{"train_examples": 44167, "targets": ["roundness", "edge-on disk", "spiral arms", "bulge size", "merging"], "activation": "celu", "weight_standardization": false, "widths": [64, 128, 256], "mixing": "cutmix", "loss": "binary_cross_entropy", "lr": 0.0028, "shampoo_beta": 0.95, "merge_dims": true, "adamw_lr_other_params": 0.0014, "epochs": 44.1, "warmup_steps": 450}
Rows from block 4 of a small image classifier, named by matrix and row number. Rows with one number belong to one channel. Each number is 128 + 32 x the weight over its row's rms, rounded and kept within 0 to 255. All counts start at 0.
After each channel's rows are labels from the 100 images, of 14976, where the channel reaches its highest value: "top examples" is what is common among them. Only what is clearly more common there than usual is listed. The data: telescope images of galaxies (Galaxy Zoo DECaLS).
# c3: 3x3 conv (model.blocks.4.c3.weight, 128x128x3x3, each kernel summed), inputs 0-127
# c1: pointwise conv (model.blocks.4.c1.weight, 128x128x1x1), inputs 0-127

c3.18 [111 145 129 170 166 183  76 117  67 204  92 124 167 130 109 123 118 128   0 168 149 142 149 131 108 145 117 148 185 156 170 120 111 130 132 130 133 151  79 133 125  65  99 128 103  67  95 149 151 117 161 116 106 112  96 135 115  73 124 130 144 153 142 157  94 115 147 111 138 121 112  94 215 163 128 119 120 116 157 116 120 156 148  74 143 154 162  97 119 121 163  90 125 160 109 129 146 123  97 114  81 116 192 138 168 138 173 135  85 126 134 124 108 150 107  86 158 109 126  96 158 131 181 161  69 125 133  72]
c1.18 [131 118 156 203 178 201 129 107 133 165 109 113 135 106 137 171 107 122  42 145 184 136 181 165 101 160 149 162  84 139  96 176  78 148 120 166 136 166  60 144 153 100 122 126 118  67 127 130  91  91 153 101 141 123 105 153 103 139 181 100 160 160 107 157 132 142 178 102 110 105 107 111 219 147  85 131 112 103  89  87  96 130 119  93 122 145 176  68 112 167 159 134 146 137 159 130 110 122 167 106  82  83 135 151 114 121  90 145 129 147 160 132  97 146  94  68 148 135  83 126 181 118 140 120  78 134  93 106]
top examples: edge-on disk: yes

c3.23 [166 156 117 121 147 177 107  94 107 169 111 126 198 159 117 105 164 106 174 158 180 178 171  64 143 139 128  96 162 135  76 130 131 111 165  95 103 154  95 166 125  60 102 121 115  93  65 130 160 148 102 182  74 118 116 105  71 113  52 112 151 181 119 175 162 127  85 106 114  91 117 146 109  63 166  97 145 159 148 172  93 119 120 125 131 110 153 130 110 125 112 151 121 134 122 180 125  91 115 117 115  73 130 101 155 134 122 125  89 152 107 119 155 155  95 136  97 129  97 190 221  80 115 123 105 134  95 116]
c1.23 [137  91  32 150 131 129 111 121  97 133 148  78 152 166 124 100 184 141 181 166  81 117 103  56 105 136 165  84 136 143 154 167 164  78 110 138 120 131 159 125 125  79  59 153 180 172 117 110 192 144 103 173  97 175 120 136 166 153 119 138 131 125 130 139 161  95  88  85 104 128 119 105 107  81 101 152 101 126 157 161 154 133  86  93 136  94 116  91 113  96 138 168 127 133  83 160 151  70 115 200  91  94 129 157 139 157 144 102 110 125  75 136 160 151  98 112 112 104  63 192 175 132 132 135 120 119 120 172]
top examples: edge-on disk: yes; roundness: cigar-shaped

c3.16 [121 120  98 118 123 144  70 116  29 142  80  73 137  89 121 122  93 144 144 139 172 165 146 207 140 115 164 116 176 108  87 138 104 151 167 125 143 136 157 131 121 129 182 111 102 115 104  77 107 150  71 111 160 157 109 122 109 144  85 104 117 124 119 104  97 115 125 112 107 119  76 219  23 147 129 101 155 125 157 105 126 140 125  77 161 146  95 129 117 119 128 186 127 178 148  88 145 103 139  66 157 161 135 183 145 113 127 149 110 145 119 148 117  95 138 178 137 140  93 166 144 136 141  86  68 182 169 136]
c1.16 [151 128 116  53  89 202  93 101  77 134  95 109 144 111 157 154  62  89 159 107 165 187  88 184 100 132 173 100 126 140  96 146 123  85 113  75 135 136 154 166 146 124 160 137 115 115 128 124  96 111  51 118 104 150 109  98 177 109 108  87 139 113 111  73  80 125 155 139 134  99  87 137  94 135 142 141 137 139 149 149 112 130  67 131 138 146  94 154 169 109 143 201 129  99 155  86  93 114 110 113 171 126 115 226 137 121 121 135 135 202 151 185 135 142 102 125  74 169 123 111 146 133 192 126  99 146 108 129]
top examples: roundness: cigar-shaped

c3.93 [ 75 157 117 112 124 123  95 138 139  95  86 191 152 177 156 149  66 138  73 110 173 147  89 113 104 165 108 171 104 142 129 160 125 161 124 124 124 177  97 132  94 125 170 115 158 130 123 124 130 111 131 128 154 101 126 145 124 136 141 113 117 121 150 127 129 122 190 131  67 132  96  99  87  84 107 100  84  83 166 113 160 106 154  95  99 170  82 140  96 114 121 139  91  32 165 174 112  76 137 112 120 147 193 160 182 179 163 151 131 133 138 183 127 142 150  79  98  83 126 150 156 152  89 217  86  96 115 176]
c1.93 [108 143  89 109 164 139 146 161  52  96 111 193 152 105 138 127 126 122 104 152 114 100 112 100  84 121 146 151 130  86 105 124 133 142 157 144 106 109 123 119 105  85 155 124 128 152 146 153  96 125 104 158 106 148 102 141 121 174 115 119 136  84 161 130 149 131 125 188  54 110 128  79  90  84 149 103  89  70 159  65 163  90 131 108 157 192  92 173 126 142 134 150  67  43 158 129 143 151 162 143 106 103 182 166 128 200 152 148 168 104  62 173 162 148 154 132  71 134 113 131 144 127 124 199 111 119  95 182]
top examples: edge-on disk: no; shape: featured or disk; spiral arms: yes

c3.42 [113 178 186 154 101 138 108 156 187 109 122 139 100  94 172 195 175 133 106 119 167 100  95 175 140 116 110  91 131  54 112 119 154 113  84 117  46 129 166 100 196 146  55 118 170 155 117  91 173  76  90 125 142 140 115  91 106  91  96  93 144 109 148 148  87  91  99 137 107  98 159 123  97 145  98 150  86 191  69 171 154 140 163 109 131 151 109 128 132  96 127  95 138  90  86 153 204 127 100 125 105 138 120 138 150 129 136 158 119 115 113  61 141 130  97 156 123 116 159 123 166 138 132  76 123  92 165  98]
c1.42 [164 134  97  94 109 148 132 162 131 100 125 166 144  67 116 182 159 161 117  86 112 101  86 153 101 121 172 130 147 118 113 136 153 110 127 131 113 107 185 118 126 123  83 144 188 181 163  69 192  31  35  80 153 155 178 106 117 100 150 116 157 132 150 165 100 125 121 174  78 132 119 113  84 109  94 174 106 141  91 196 169 140 152 103 144 128  54 109 102 103  84  99 158 112  86 152 160 118 118 182  94 134 148 129 125 100 100  93 138 160 116 113 115 148 125 163 123 131 123  78 140 121  84 145  99 108  96 151]
top examples: roundness: cigar-shaped; edge-on disk: yes

c3.104 [101 183 103 137  74 140 155 183 151  92 169 123  79 120 144  72 108 132  82 130 166 154 158 115 162 122 166 116 131  89 146  39 152  64  82 125  83  76 131 103  85 109  99 156  83  64 110 109 166 143 114 132 149 163 152  96  96 137 148 145 105 163  95 116 119 127 125 133 111 126  73  95 130 174 130 129  92 130  86  96 195 147 144 161 144 107 151 204 114 175 160 165 110 146 113 148 142  67 138 150  90 160 127 137 101 138 167 120 118 131 163  94 100 184 129 137 129 151 189 155  72 119 160  65 118 143 133 132]
c1.104 [132 192  82 153  68 110 192 218 140 113 143 139 118 154 152 113 116 119  99 146 120 107 160 132 144 126 160 106 114  87  83  75  87  75 111  98 104  97 127  82 109 125 148 133  86  75 130 129 161 222 120 122 150 119 141  72 101  93 156 116 162 145 127 102 135 165 144 150 100 108  96 104 120 139  91 143 132 137 109 143 178 171 172 225 143 121 141 179 105 134 144 189 146 142  80 163 155 127 137 160 115 154 152 150  58 196 145 169 116 146  87 104 104 154 111 160 106 135 189 146 137 126 149 105 136 129 126 125]
top examples: shape: featured or disk; edge-on disk: no; spiral arms: yes

c3.14 [149 125 186 113 136 159 106  98 119  88 174 193  78 119 111 166 142 149  87  92 132  89 111  83 121 151 140 168 135  85 114 121 192 135 166 123 144  79 120 125  99  99 112 152 131 148 157 162 135 211 144 136  95 126  81 147  84 138 107  47 163 183  91 114  99 139 121 126 105 152 178 136  94 167  95 131 120 124 154 138  89 134 133 167  87 159 123  92  65 116 132 108 144 136 148 159  90 105 127 126  41 111 110 112 128 148 185 152 113 146 126 187 132 142 117 170 179 119 153 136 137 148  81 177  67 123 113 202]
c1.14 [120  87 109  72 165 156 156 120 102 129 170 113 107 141  85 140 183  64 114 107  71  97  88  91 167 123 127 122 130 122 105 117 190  98 141 145 115 181  53 131  90 146 109 160 163 126 128 198 174 170 131 109  91  78  68 105 112 122 116 111  96 195  84 114  96 183 138 124  85  97 143 102 137 127  99 118 159 120 158 115 129 131  54 152 106 125 152 125  93 145 122 161 107 167 163 173 108  96 121  94 131 117 159 113 126 138 117 146  37 178 127 150 121  83 144 168 154 129 166 185 121 163  96 169 106 122 112 156]
top examples: edge-on disk: no; shape: featured or disk; spiral arms: yes

c3.112 [190 118 132 116  86 175 149 129 137 177 182 157 128 173 170 190  37 139  96 108  97  99 133 148  70 148 120 138 112 126  88 170 145 173 139  76 115 116 171 138 166 129 180 114 118 148 206  75 115 137 165 130 151 145 159 131 155 150 121 147  86 128  85 143  83 109 116 115 100 125 140  93 178 151 118  69 135 144  93 100 111  92  86 136 104 146 116 113  79  98  87 131 102  85 131 120  99 116 163 155  98 105 105 131  82 131  96 147 117 156  88 144   4  91 119 127 127 166 137 117 147 151  95 118 141 120 121  96]
c1.112 [144  92 130 116  73 119 164 124 139 156 105 139 123 136 143 160  93 119 137 102  90 127 110 126 130 154 156 208 120 123  58 170 189 132 135 113 129 125 165 119 154 200 144  89 128 117 162 121 166  92 138 158  96 141 144 117 140 111  60  93 125  80  78 171  64 140 178 147 110  87 156 131 114 147 170  99 150  90  74 102 126  56 105 120  75 103 188 127 138 110  90 137  94 118 119  94  85 126 118 125 132  60 128 163 149 155 141  89 124 110 129 135  36 111 127 119  97 178 147 146 165 180  79 101 160 115  79 149]
top examples: roundness: cigar-shaped; edge-on disk: yes

c3.115 [147 168 148 124 115 231 187 194 104 126 147 173  77 138 120 118 120 117 122 168 135 151 148 130 152 156 120 152  47 134  97 179  62 138 134 155 140 104 193 125 127 109 126 134 179 147 124 173  82 120  94 124 160 151  90 150  56 143 110  78 144 188 140  92  93 125 186  81 126 123  96  94 111 108 137 123  98  70 160 131 165 185  68 132 112 138 122 129 127 135 121 127 132 109  97 128 146  91 124 117 166 108  48 129 152 100  87 108 165  90  94 128 169 130 142  97  99  92 115 122 118 124 123 102 111 115 107  68]
c1.115 [148  79  95 173 104 148 133 184 109 116 110 204  56 130  90 142 109  93 118 127 160 117 109 139 106 132  99 177 169  99 154 138 136 140 124 167 119 109 141 115  85 111 146 119 162 115 142 172  58 114 137 136 106 100 147  88 170 141  83  81 105  92 100 136 151 144 162 104 174 102  99  93 154  98 102 115 164 181 171  93 180 141  84 111 120 127 124  75  95 159 142  74 221 168 126 113 151 100 152 178 161 144 120 189 152 139  84 122 161 113 131 170 107 104 105  85  90  98 148  95 142 101 119  81  97 149 108  70]
top examples: shape: featured or disk; edge-on disk: no; spiral arms: yes

c3.63 [ 99 174 106 179 154 104 110 129  74  76  89 187 149 121 129  42 103 133 170  81 110  82 134  99 114  92 174 148 144 148 131 134  67 127 116 117 127 118 179 104 140  98 108 126  88 115 115 139 153 108  73 105 149 140 132  86 147 126 143 141 134  95 127  96 206 179 118 180 107 146  85 179 191 163 126 137  97 131 188 120 157 168 161 138 139 190 111 108  88 131 125 157 121 154 127 109 127 147 108 113  62 105 114  97 154  61 164  63  99 124  98 139 115 132  62 136 129 156 137 116 182 139 127 157 132 191 146 144]
c1.63 [ 94 156 142 217 161 112 108 152  69  83 135 164 123 109 153  67 175 134 109  90 185 112 132  70 138 104 147 108 127 143 110 158  65 117 148  99 169 145 146  87 110 152  94  79  78 126 169 117 166 119 104 111 103 104 125 160 122 162 135 145 204 127 111  95 133 147 185 160 150  75  73 173 170 146 134 113  95  98 163 107 100 156 145  90 143 137 132 106  94 152 158 150 140 168 158 122 155 137  88 126  86 100 113 130 150  48 161  86 114 162 124 131  83  83 130  97 143 144 128  79 201 135 140 142 163 148 138 162]
top examples: edge-on disk: no

c3.53 [134 116  94 156  90 100 134  84 143 130  73 121 140 109 182 149 152 146 144 103 102 172 125 154 178 129 106  79 117  23  95 100 195  97 184 165 154 108 120 151 115 104 101 135 113 157 125 109 120 178 146 149 107  49 118 186  82 137 119 131 183 145 135  81 183 113 105 156 121 127  97 113  74 179 120 159 151 123 167 139 131 139 109 174 110 127 135 111 111  51 116 127 115 115 129  95 144 145 105 168 143 142 122 142 122 109 120 125  66 140 151 170 141 134 108 121 151 182  43 139 138 132 195 120 134 198  95 116]
c1.53 [186 122 164 114 109 103 122 114 149 149 134 151 152  94  86 109 165 168 115  68  55 143 123 173 133 123 119  99 109  46 141 117 157 141 153 133 171 120 153 137 102  24 106 158 135 157 162  92 145 144 117 147  83  82 134 157 100 167 120  92 128 147 123 101 126  69  83 159 134 141 120 116  82 153 150 162 128 116 155 116  67 122  81 170  87 131 124 148 188  79 132 149 101 100 147  92 112 119 140 124 141 113  52 138 100 130 107  78  61 129 166 115 124 113 142  66 184 174  99 118 138 111 178  82 150 154 128 162]
top examples: shape: featured or disk; edge-on disk: no; spiral arms: yes

c3.38 [141 177 158 179 121 104 108 127 112 102 154 151 170 124 122 119 166 154 131 108 105  99  97 199 114  90 110 117 112 148  47 124 208 178 109 124 162 107  28  82 138 119 140 113  74 117 116 116 130 100 133 159  81 152  84 138 109  74  95  98 157 146 127 210 110 103 138 188 113 123  79 164  90 170 110 125  83 122  84 117  90 145 143 161  97 167 160  93  81 100 101 161 105 158 103 136  89 147 124 164 129 129 112  99 106 119 117 159 182 143 147 129 142 180  55 147 128 128 113 120 151 152 114 144 121 101 154  85]
c1.38 [153 167  81 154  98  88 110 139  87  84 126 114 148 129 117  78 175 171 150  86 138 105 113 166 146  82  67 125 158 123  89 106 205 169 134 130 122 108  93  85 162 137 100 128 136 134 146 175 108  81 126 144  55 190  94 123 146  76 113 126  80 120  96 122  84 150 101 169 148 106 107 163  71 178 105  83  79 120 147 110 127  97 195 148 135 108  86 133  82 139  72 128 170 155  84 159 137 121 150 179 137 114 179 116 128 112  95 125 153 104 162  95  84 144 122 165  90 104 167 165 139 154 154 152 137 132 127  67]
top examples: edge-on disk: no; shape: featured or disk; spiral arms: yes