A small image classifier, trained from scratch: held-out accuracy 91%, 44167 training examples.
Rows from block 6, named by matrix and row number. Each number is 128 + 24 x the weight over its row's rms, rounded and kept within 0 to 255. All counts start at 0. Numbers have three digits each. After the name is the row's rms in percent of the matrix's.
# c3: 3x3 conv (model.blocks.6.c3.weight, 128x128x3x3), inputs 72-77, a 3x3 kernel for each
c3.0 100:164145105180146105163163131154176141139130124160123122108118100129139133127171131141065128085136131102121102113139144145174121176137155135121105166120115125088122
c3.1 109:146154104112099113146133129145121135091164154121148095167095099132172125150153136125134139151106177104134113137113098095117135111101137128158126144110101146116142
c3.2 088:131100125100138156129125118133146191110134138099147155187155142156124140157132116095117141145135138157147144178159148150152226132120092100120096148115093123149152
c3.3 091:127183093126098143128114119163149068119139118136131179150129146169123077130118092109131116141144098109136124146147112091166126090170111130103107145116139112103130
c3.4 117:122139173104116107130168101140102140133066139197139141178153084095171177093135181153139137119121129166129115135146122088102136115096105135114134139149129133105148
c3.5 101:132133136124095094113126144155196133098105113136133139174133106149107133093134119139114154180136170174140135121125117118130154180147140113106123127133128122126124
c3.6 089:139121118152135136127091139126173125138131105148114118147138110156120092171114099105136125137161117084155136113100151082142109090107160126136128103090119115104153
c3.7 095:115125131066125098168120101150113144140118104139138109154137129125129121138142142062133174130161152144153149140128140138104123191168132162118109148121159138114143
c3.8 094:047111132108145098150141106087103103115155107163174145105071155137093135117144123148113140124116164134132149102142179118125196136173146114109106130130103137109086
c3.9 100:111131152146183138087139115147097107173104148153130128132101070149129103093127156111122106084109110178087131100091125118149138121118099142106115167135095152109151
c3.10 089:143149132095143125143155122148120109137142099118105120148118123137137162134054115114168129152139165192144102097163161135107091125144129108134152105148144138127177
c3.11 106:098134169160146141135145112107113141131134127115109167112149115097132179153066120147150133127090144088171110089145122137153122154168144103136132148078142132146134
c3.12 088:094125104126097158120110127137106122132156152118112150083137129164131129090113131141099142092129095158102122148147169198161152139175154113130086152119141089122112
c3.13 094:080144111117167113125106135120118114128113155107142161118137105143157144168120129152106150102107110186147130137145090075132060052087057114103167137147119135109159
c3.14 100:111173142148140106083133107105114148108113092104128104140130157140156208141122168123129072102155141150200146109140085148079142125103106157133124176136147146143120
c3.15 112:127121121114150145157140149105108143157135121141134141159100113127129122089113115130104131168106173089171186107140041163140081121172155136126121075139116113123139
c3.16 094:134108110112137145106115123136142077152116089122103144151113125102126127100127123106125121109129135110117120164080091091114110083110133156133152114175149161139135
c3.17 086:180127142144123133179122145137109129102108127147120157115111125132113147140096120114103106127075109150176110191108082106119102129132125165133134158171157091136132
c3.18 105:129089162107120114137120099147116128107118111110084127124148119104112086095126122120164171149105107088103100115122123098115147096129148087154135135142153181138105
c3.19 110:116128110140115133105100134141112124131113089111138105163170109102113130145148093116125144128140096104114119109093132106117106119088102102065105114125164134143133
c3.20 090:120109103133098099102163126119145168147150137187144145142142133114169107073117160152152117131123120117110140109122074107119097067131122109130095136109112120107121
c3.21 104:091143141178150127153139122119107142122127133163137157113104127081126092155117125105125154086112124140129137106111119127148121142105152125110137118130154175135102
c3.22 106:109127092155141132127135122087134122151145105104125121077164130086088116167151140082107113098131131095154173145137095104111129115143092128124132136163180112153155
c3.23 101:133112100097109117127139139127127138141104113151099145138112129105121158080157097154137154152117119162139141143133121122112090133102175132134135149153150175139158
c3.24 110:138150146156132132165131121113132140085101106155108127106120132128134045155151136123072130137145073128170101109126127124125105138139144092108167113126088139116089
c3.25 107:181129087137120127120087115127106121110130079120079113091109119190065168135201049160134125128090140161133100151125127122118123122147092160112116148117110086145138
c3.26 095:126139126121089131119136168139149097119095181127123161100130122119110118139156095116140179107143184141077122096114099115115109140105103116127142102143106112100130
c3.27 088:107145114120074120118134172099151104096101113098155144094086132153086099125118146126112117140144142121163144129130165168142181139102116119140152138140139062126120
c3.28 104:149145129155153097128149122108124084099089102081106220112152115133175076102140183110121209110127190116102141120090072129153123108144116103157151115168160113128086
c3.29 104:118109113173124129114118112125154155111115125089142215127132130096106109163119066124103100135114117140170116100125132113104116136100110133116134136120096107098117
c3.30 093:142166149155119119117104121113111115148134131121103134107131153121114117124136070084132144170130134136143143129133137140089076089130128153147131130140179153136133
c3.31 092:150130112122133093182149092142109150135114139117147109097114135116139103146155108113089129093108139092136129153175098115156144107129164165106112149140147134133147
c3.32 108:133098120144096147137123151171151115158162106114136135089139102189146160141124127102093111121105118124092104104141148116110147119138160124150135121110119108112170
c3.33 089:093172154155116156136135109173134154121104158146151157165113106092131140091094113120094157168144155156140163207160141141075099102126104112146166115129122090162122
c3.34 087:145164165164167140153137129115114108114123153082160126109104114140142138143114121104111131137133120118147166138107103101134149127150091092145122134135123157124100
c3.35 101:112117158132149085117108147132172143121121117162093176107132106130151142177126179106129130131127102101136107114149100125128148140157110138166165116119135102133076
c3.36 115:137168151124127129128119143142099120177142120143105144123122083134154113147168176153147171159110089094115129099113081141145113135100139147112136149123137137162088
c3.37 112:099141105142135089138154131080077098129149121139150151102088111114140146122105146128112134119147137137122110113112164098147123162134155126123144134131102104130146
c3.38 111:124145160136122114087133142091152128128130144111099137132185120151102114100151129153072143111090113159077080117094144141152185162136110112114141115095136115131116
c3.39 097:102136183133155123167131119148145112120136122086141144082080137139155133170140139134138122112116096156166143117120121133124148105117085107201137122120155098117130
c3.40 100:108150127110120119141096127097147123066109145087123175119180108135162191139146143103123145142125122122127150176205148131098115119102149109111106083144103145114151
c3.41 105:111090119136121118114137101095113140113132110099158121097123129082130142134084169101130135121143135142112133153152133098116124125108138114116146087110143113111092
c3.42 111:115136086095105184110145136150116098126107108156124084136150170100151109120156133166153106117142121133081149097086143111143170163134152094138137129110141217154157
c3.43 102:159144148156122129102124137114138144147114154140122104111137105129152163132132182098153120116137108136085141153151152083134115089103111131150179140152128113102119
c3.44 097:086159120103132115104113142130084135130118137110111126183126078117124125079085121122129119114121118111096074113117118097136142147133152085102118178120163160109115
c3.45 093:118137095124137143086112150158149102112144129136124133139174128109117077115172106125129106153130106100098149083082150109123159158111141143107108090113117129146149
c3.46 104:160175120157146089152120122113094117106111112080117161089137147152128152141141082081128173145139173093122129168108125092112138103118179150115156099138143114130117
c3.47 087:136143143112157074137169129121121132114122130100119103142120096110125095121141094123110070101136149083106130124143174119095113079095070150092146098112111112117141
c3.48 099:143106179140119145119113153125171130120157167068146154167098140092133129162084169160139103162166107121099144157176141101132130129114137166124125171104133138132147
c3.49 094:111124139097133158084101148130120073154105075131087132079118106106148121135152133133164152113157132114145093117138099126128092112080105154125091183186167128163187
c3.50 101:133118109155155134108148139083130120142138141129050157154112115115084142113159127124128114149093129178141110128184172121108131107108073134156136106162079137173114
c3.51 103:106113159134128146141120138080110137170143115158152178116167166152153097141106129121162132152130121125112152134128105134133116121143138166161131122136119143130142
c3.52 094:117131136172158095143182117147137141142124120111111126134120110118137151105158140104161126130101132151135162092109116125120189134143121124138110133103082124165137
c3.53 096:114148137107150156163126104157138116182135149130133102139121158177125112128191113123117114117124133112131132089094145140102118099137118137154153139129145120147148
c3.54 114:100143100119125115124156144130104167164106152136153151140130148108136169124099123134144139111123118125130135100083160122082104128091133149148201100108090118119086
c3.55 104:131135136108143106113144131142152151136133148158137111158137102182142123146089147111117152110107144142111103118098146097150135127148109143110118136120176127173128
c3.56 092:126103098137157108153109160129164125121130135102084158160108101144119138109098124168211166155128133167123100091078078111127105096158087149111100111159133129110118
c3.57 090:139122158144129097106102132108131140157149173152158133106133125142122104115093136145148145123141176126149157099143153142124138092122090170134170191125144118112153
c3.58 100:124123118152134117153128126104126170092098126103113114096160139150123113128112108142132112087124120096079145159127133149130110144154142120168100094129175105105126
c3.59 101:141141104133145123129125148103145162110138133091107134098157125124130108101170128155198151080162175101087134119150088102135116139101086136087068123155095115105141
c3.60 095:130119120102081081091105146122161084133143114124165168121114132149088127127082092121163111160137116136120117123076123107128112107102168156117159121143119090113107
c3.61 094:098116153141096146138062092095121090128167116111148128148126167116118127142085138127097137110112176170148110191117129149149125120105123141150154144159169150145152
c3.62 116:154113105101101157142171162160130130146085155112130154161134111144107155150151149184136114067140127153122115125131136166131100122064088135124116130185129152136183
c3.63 102:099116094119120136109131117108122133088094111134148137129126144065105148129121106126149146144138113148126141132163122134128131106146113146128137145124152074112093
c3.64 092:116122145150128172133112132110125124111136107135117160117147126120113136127125123131097136095137146142137119136147159112145121077104126137128165139115079170123153
c3.65 095:159115101176141133176111132148140128102148188128164151121100124144148118173155138084092099123161136101132103131141131154134144144141134145155149168110100173162142
c3.66 098:112168120136145108103127183124133105175154123096107118148168142128147158151096131135144170109142136076112093130103088113118123119114140141117090163154118135187180
c3.67 117:124138079124151091160123158147151119156115165163121082125147090177100135113085128147133150136155123140155128092130149135126164116172127154102089161123139128126140
c3.68 099:176169156102101153142119141134137174110139130128128093179128115145129099121130095148111114139116129108099088146130152109125083124160128156119137126100085132140184
c3.69 108:131128112150142131153129125141098135131152120150153138164168070120188126083158153098134120079107138092123110106129110120127120122107105146099126113125153118113151
c3.70 100:122102151091131172148109140142152129130127161130146120090121150133127167148140074149163148151127102136194141175169094129099120161087080165125157119122141145132142
c3.71 098:161124126168142110127147161164128142134096173147136158103161169176129081116085115121145154167154129133155101120126129132113102104144117152108128123122105123151116
c3.72 097:131168137142042146146141132153145116118111104093106107120133122162133087166126172102135164167095110151130128107112131117117111102117069144125089138113106065072120
c3.73 098:150158144133115152182093118148115111163052132184120142118103142091135190125109108097175153142126164127133110129135128147115131120104131107121153099120109105104108
c3.74 104:161157138153135146151103098140047119123137157202133126097143121177100151146149098163110127072123127129132092106111148092128136135104093124156137101125100185143167
c3.75 118:114124085164158149124148123168106137139125138149171116131194081126076122141140145143096171140052160140140124127078115181128096122136109128115104149121141146153131
c3.76 094:131116110213143151137139117153129107182161131132115063126167138174143101090167110153140161114137134117143102178124130146091097140094085135108092123132134143208159
c3.77 089:125127131171142167173101121118099110095092119158143133093141181091142168151136132124097130108134134094135148092180105088132169125160138109126147155072151108132155
c3.78 102:124111117137127122123177179132139165168125139093069132151082112134122124175125070162108103151142129141106139076152119200136117146131151114121095150152125180119078
c3.79 092:140112162095133125106134119129127163139118117135097105117132173180149085106108127088133108134158110145155127099131117145122139118124115153084115132095138122157144
c3.80 100:139155120190151130137132144114084180124110078144082119105153108141189192110110152131073139144125126158132110091133078114135104122148118180122133136094126106100138
c3.81 094:142140107137157125138138103102160179112115150152180155150120118155102081130152115123144121140139138133140096138123148122101188133076133113161128140138070094119167
c3.82 098:123126132143143130154129120137166122103128130088123054167218104126093082142058135097101180117177186141189075061091118096123137107140143084079127173103147123171176
c3.83 099:151163166139125145180143088113108094113105094129135119106107112115130136140113171132111153123109086150124157170141111123142157121080096122107147120102169114121116
c3.84 119:165150152178132116105116114153099110121138104146077109127128103110090142145160154128160146159133161129134114084166138109140101136118147116124136143132145098139165
c3.85 109:110143152161133101138090102134134138140130102129123108155104150175150138093097148082149106137081139106152140096156094146130115108154128171124131078120155094118133
c3.86 094:128173111094109137115119130156170075151107111175126121112157106122108166158093106123140131124123145156101140135189096128135142173122113167131101132140092149143089
c3.87 103:085167093098175105171141085124167105144139099118152103139141150095126135115116174118138152149143101115120113130086146095114128109101102174088102143140119158134108
c3.88 094:159143130123151081148102096119147118084135133150138125129128128102085075130170137138142154168128166124181106078100110147137162111100105120084122102103100132183136
c3.89 092:151149128124152152148148125139141090124137161163116122138169170072082099145151110113138126143118127096160122092141101147145127156106133120111120126125139179145118
c3.90 096:126120122138120100128105124111137137142137184158140159094131097170145123147143165139130149099137104087108150192168155057136071085130112132152110172111070170148126
c3.91 097:109144167151119104094129140130154128127146150079159175139148146122115171121127111136107153142129118106148162114109082089118054134147122099126152097135085116127101
c3.92 096:110147138180100156089163126133103147125129138117112130081122107131136096144116124094089127135093125140098109091111143114090144081157131138131110153104114116145101
c3.93 100:080121130151121145112125147144129105140113126094152129111124115123110159113114116157143140149090127143167114145142118148151116105098100137156138154155163142097153
c3.94 104:122097146101138132137107174150114149127142114109097172128093137133169117144108130151142134137114172088178128089119128046097161096146149151177091103116089076121124
c3.95 090:135150126162131159107085116133154091107155103098121134140099175127120147094139156152131156080124140086126144147093074152102123091125155099149121145141121145153190
c3.96 112:122154131138148147149088107129125095083117111129141121124121177128150149084087076144115131146129146104119153142117138130162108075120169125128131143162149096155098
c3.97 091:169103092119114099112160114120103070091161118115126088145118106138108114138073099099111100153093144088132113149119145096111155124122117124163154138139102092106086
c3.98 085:133134138156101120129089105163146183188137133133134108098106169098159127065119114129159105138123165132175127122154121177114136154085107121157082132123153111070146
c3.99 101:175104116108143107127122123145087107094131121161160124103144103161140100113124167093173128130163099131114103098128178094110104099156128147175138160130109134130106
c3.100 087:127111046134101104105160109110116138124124117173119113116073104118150113145135089193142153153129110146156153129131108118128144091124148122109136132145117131126153
c3.101 084:129150133133132113105111115111117097123106114115122152168130140122127089134103137155138190135115108151104089091107123098130091155137135132122150160160103126140100
c3.102 124:114132128105125130091103137091095130108105144135098154112066170211132059141176137144088144114131135132086150138135115137112131090135129152157152102163125170158124
c3.103 142:126102123102120150095126131113105129173137115162120109085153089111122122174084129137151119129113134143132119122129162129138131109090128131137130128138099122153117
c3.104 099:108129166119147137105134072141186163136117146109117069125149137115119108089116145110089133132145129153175143167171134187139144119136136138121117159143106096129106
c3.105 093:142162087148097096175155115114098128120141117130113115143138130110157142129085087176146158181120114146132103177167107129178167121147115173178156188137101201157151
c3.106 096:139105131117129104151155123109124163111136153185152143114085074098099100150108144156160138149132148089161149188128144127101176146128132103162131088130124122181160
c3.107 094:066130151116101128148071181053138111113102116093097100153152127089130145149111150151120160138127158140120134184136102170153124138128142160136147147125092135139121
c3.108 090:112149115160131065146122105169186125147147151091129104095088139136109097151154122100122134093141116078114114111126096102132087148139109146096103128131130122091113
c3.109 090:160141156149126110132173135115099109116107078115128127149152130110112148135161130106133159175148163134070170113104154099134172126098140168161148141107145137142132
c3.110 097:065140167163120119130129120155135113113116102133119119126110138085152118103060100113086097129147163147137159102151135114105171138131149118131163153114127125135127
c3.111 112:157160107169107129136101145116147132109079114133146159115121102122147112102173172108134110117149139115119123125113145119104158122159138113103144140137134108097137
c3.112 110:173124127122139143162107123148145159106134119116153103110123107102092095170095163105161206157107103172157110130155132102140152111107126155114165138131180104107119
c3.113 096:137131169166132115118171089145179156105120125097140114117091181107123135128115143075107126128111071103100133151144174145131119115100114125106124109141120111105140
c3.114 102:088113117075108175088130159171131062139097077174091121094072114088119122099123117138142117126108116095149108140125103140144079096121144121123152113139147101105095
c3.115 111:102133130130138134112114107128131091135148121185157121104141130130107181179113119166134101117110112128114131128077114114112106112096096165178159152097119122105125
c3.116 099:126106151153113115099138108087141164134149151168091069108121181148164098121103074138099067149123138145213130118111099114150107118078169176130081139106087164150104
c3.117 099:139103155156120122183116118100122164107113112096150101152081137124155148097061142098121116140079103168112127137122131118135104116087148120137131157124173113107110
c3.118 087:188136178152116160129158106144173100113133115107133180140155100122130101179119131154165151114178137096158121153144103139135122120138053136100090128114143105127094
c3.119 127:122151118103122147151108125151113159126064150173084125113113131066181102131069213183118140163095110099124128124101111134125146113117151123121132149121126155143098
c3.120 100:104095104126117115159133117136124147132129065148145101120150140097135108156102078154147104147157114097129103127111180115151112051122139150132123120162178112137095
c3.121 088:162131102112129162129129132171131141130150163108144127137114113149082111166112113124134156163128119091133108098110103152173137108122110101104108149125141151127114
c3.122 095:107086143133142125112090156131097139125097130112091101104126128121126093161130092136118145109129149126136171120118141142112144111117178141113144105122148134134159
c3.123 093:107140141100140131118128104148128110122118136162132155116132103172108123146153114150140158154115126127103131124105135097125135096133121155099133104115084171149149
c3.124 090:093118120104140190139187154105131142121125127109111066129124099131135138105128121115156104139118120097131156175112066139093105095134112129165172096142150116140084
c3.125 086:136126111112151155115141125115133134083123149101144136114093124139117078102118150168117131130132137121121156119101135109135143095109145114151125156136116147123122
c3.126 100:116136116112128130104116142139124076175156113147126096180124051169120135155143078099133100116118145095141129118130152140136159116121120087153128121134147134142139
c3.127 095:099112176141124154064080133141106102114141110132108120154154130147124123140121125126132107139172131167112128099067125085124141132164150148167160147172129084147124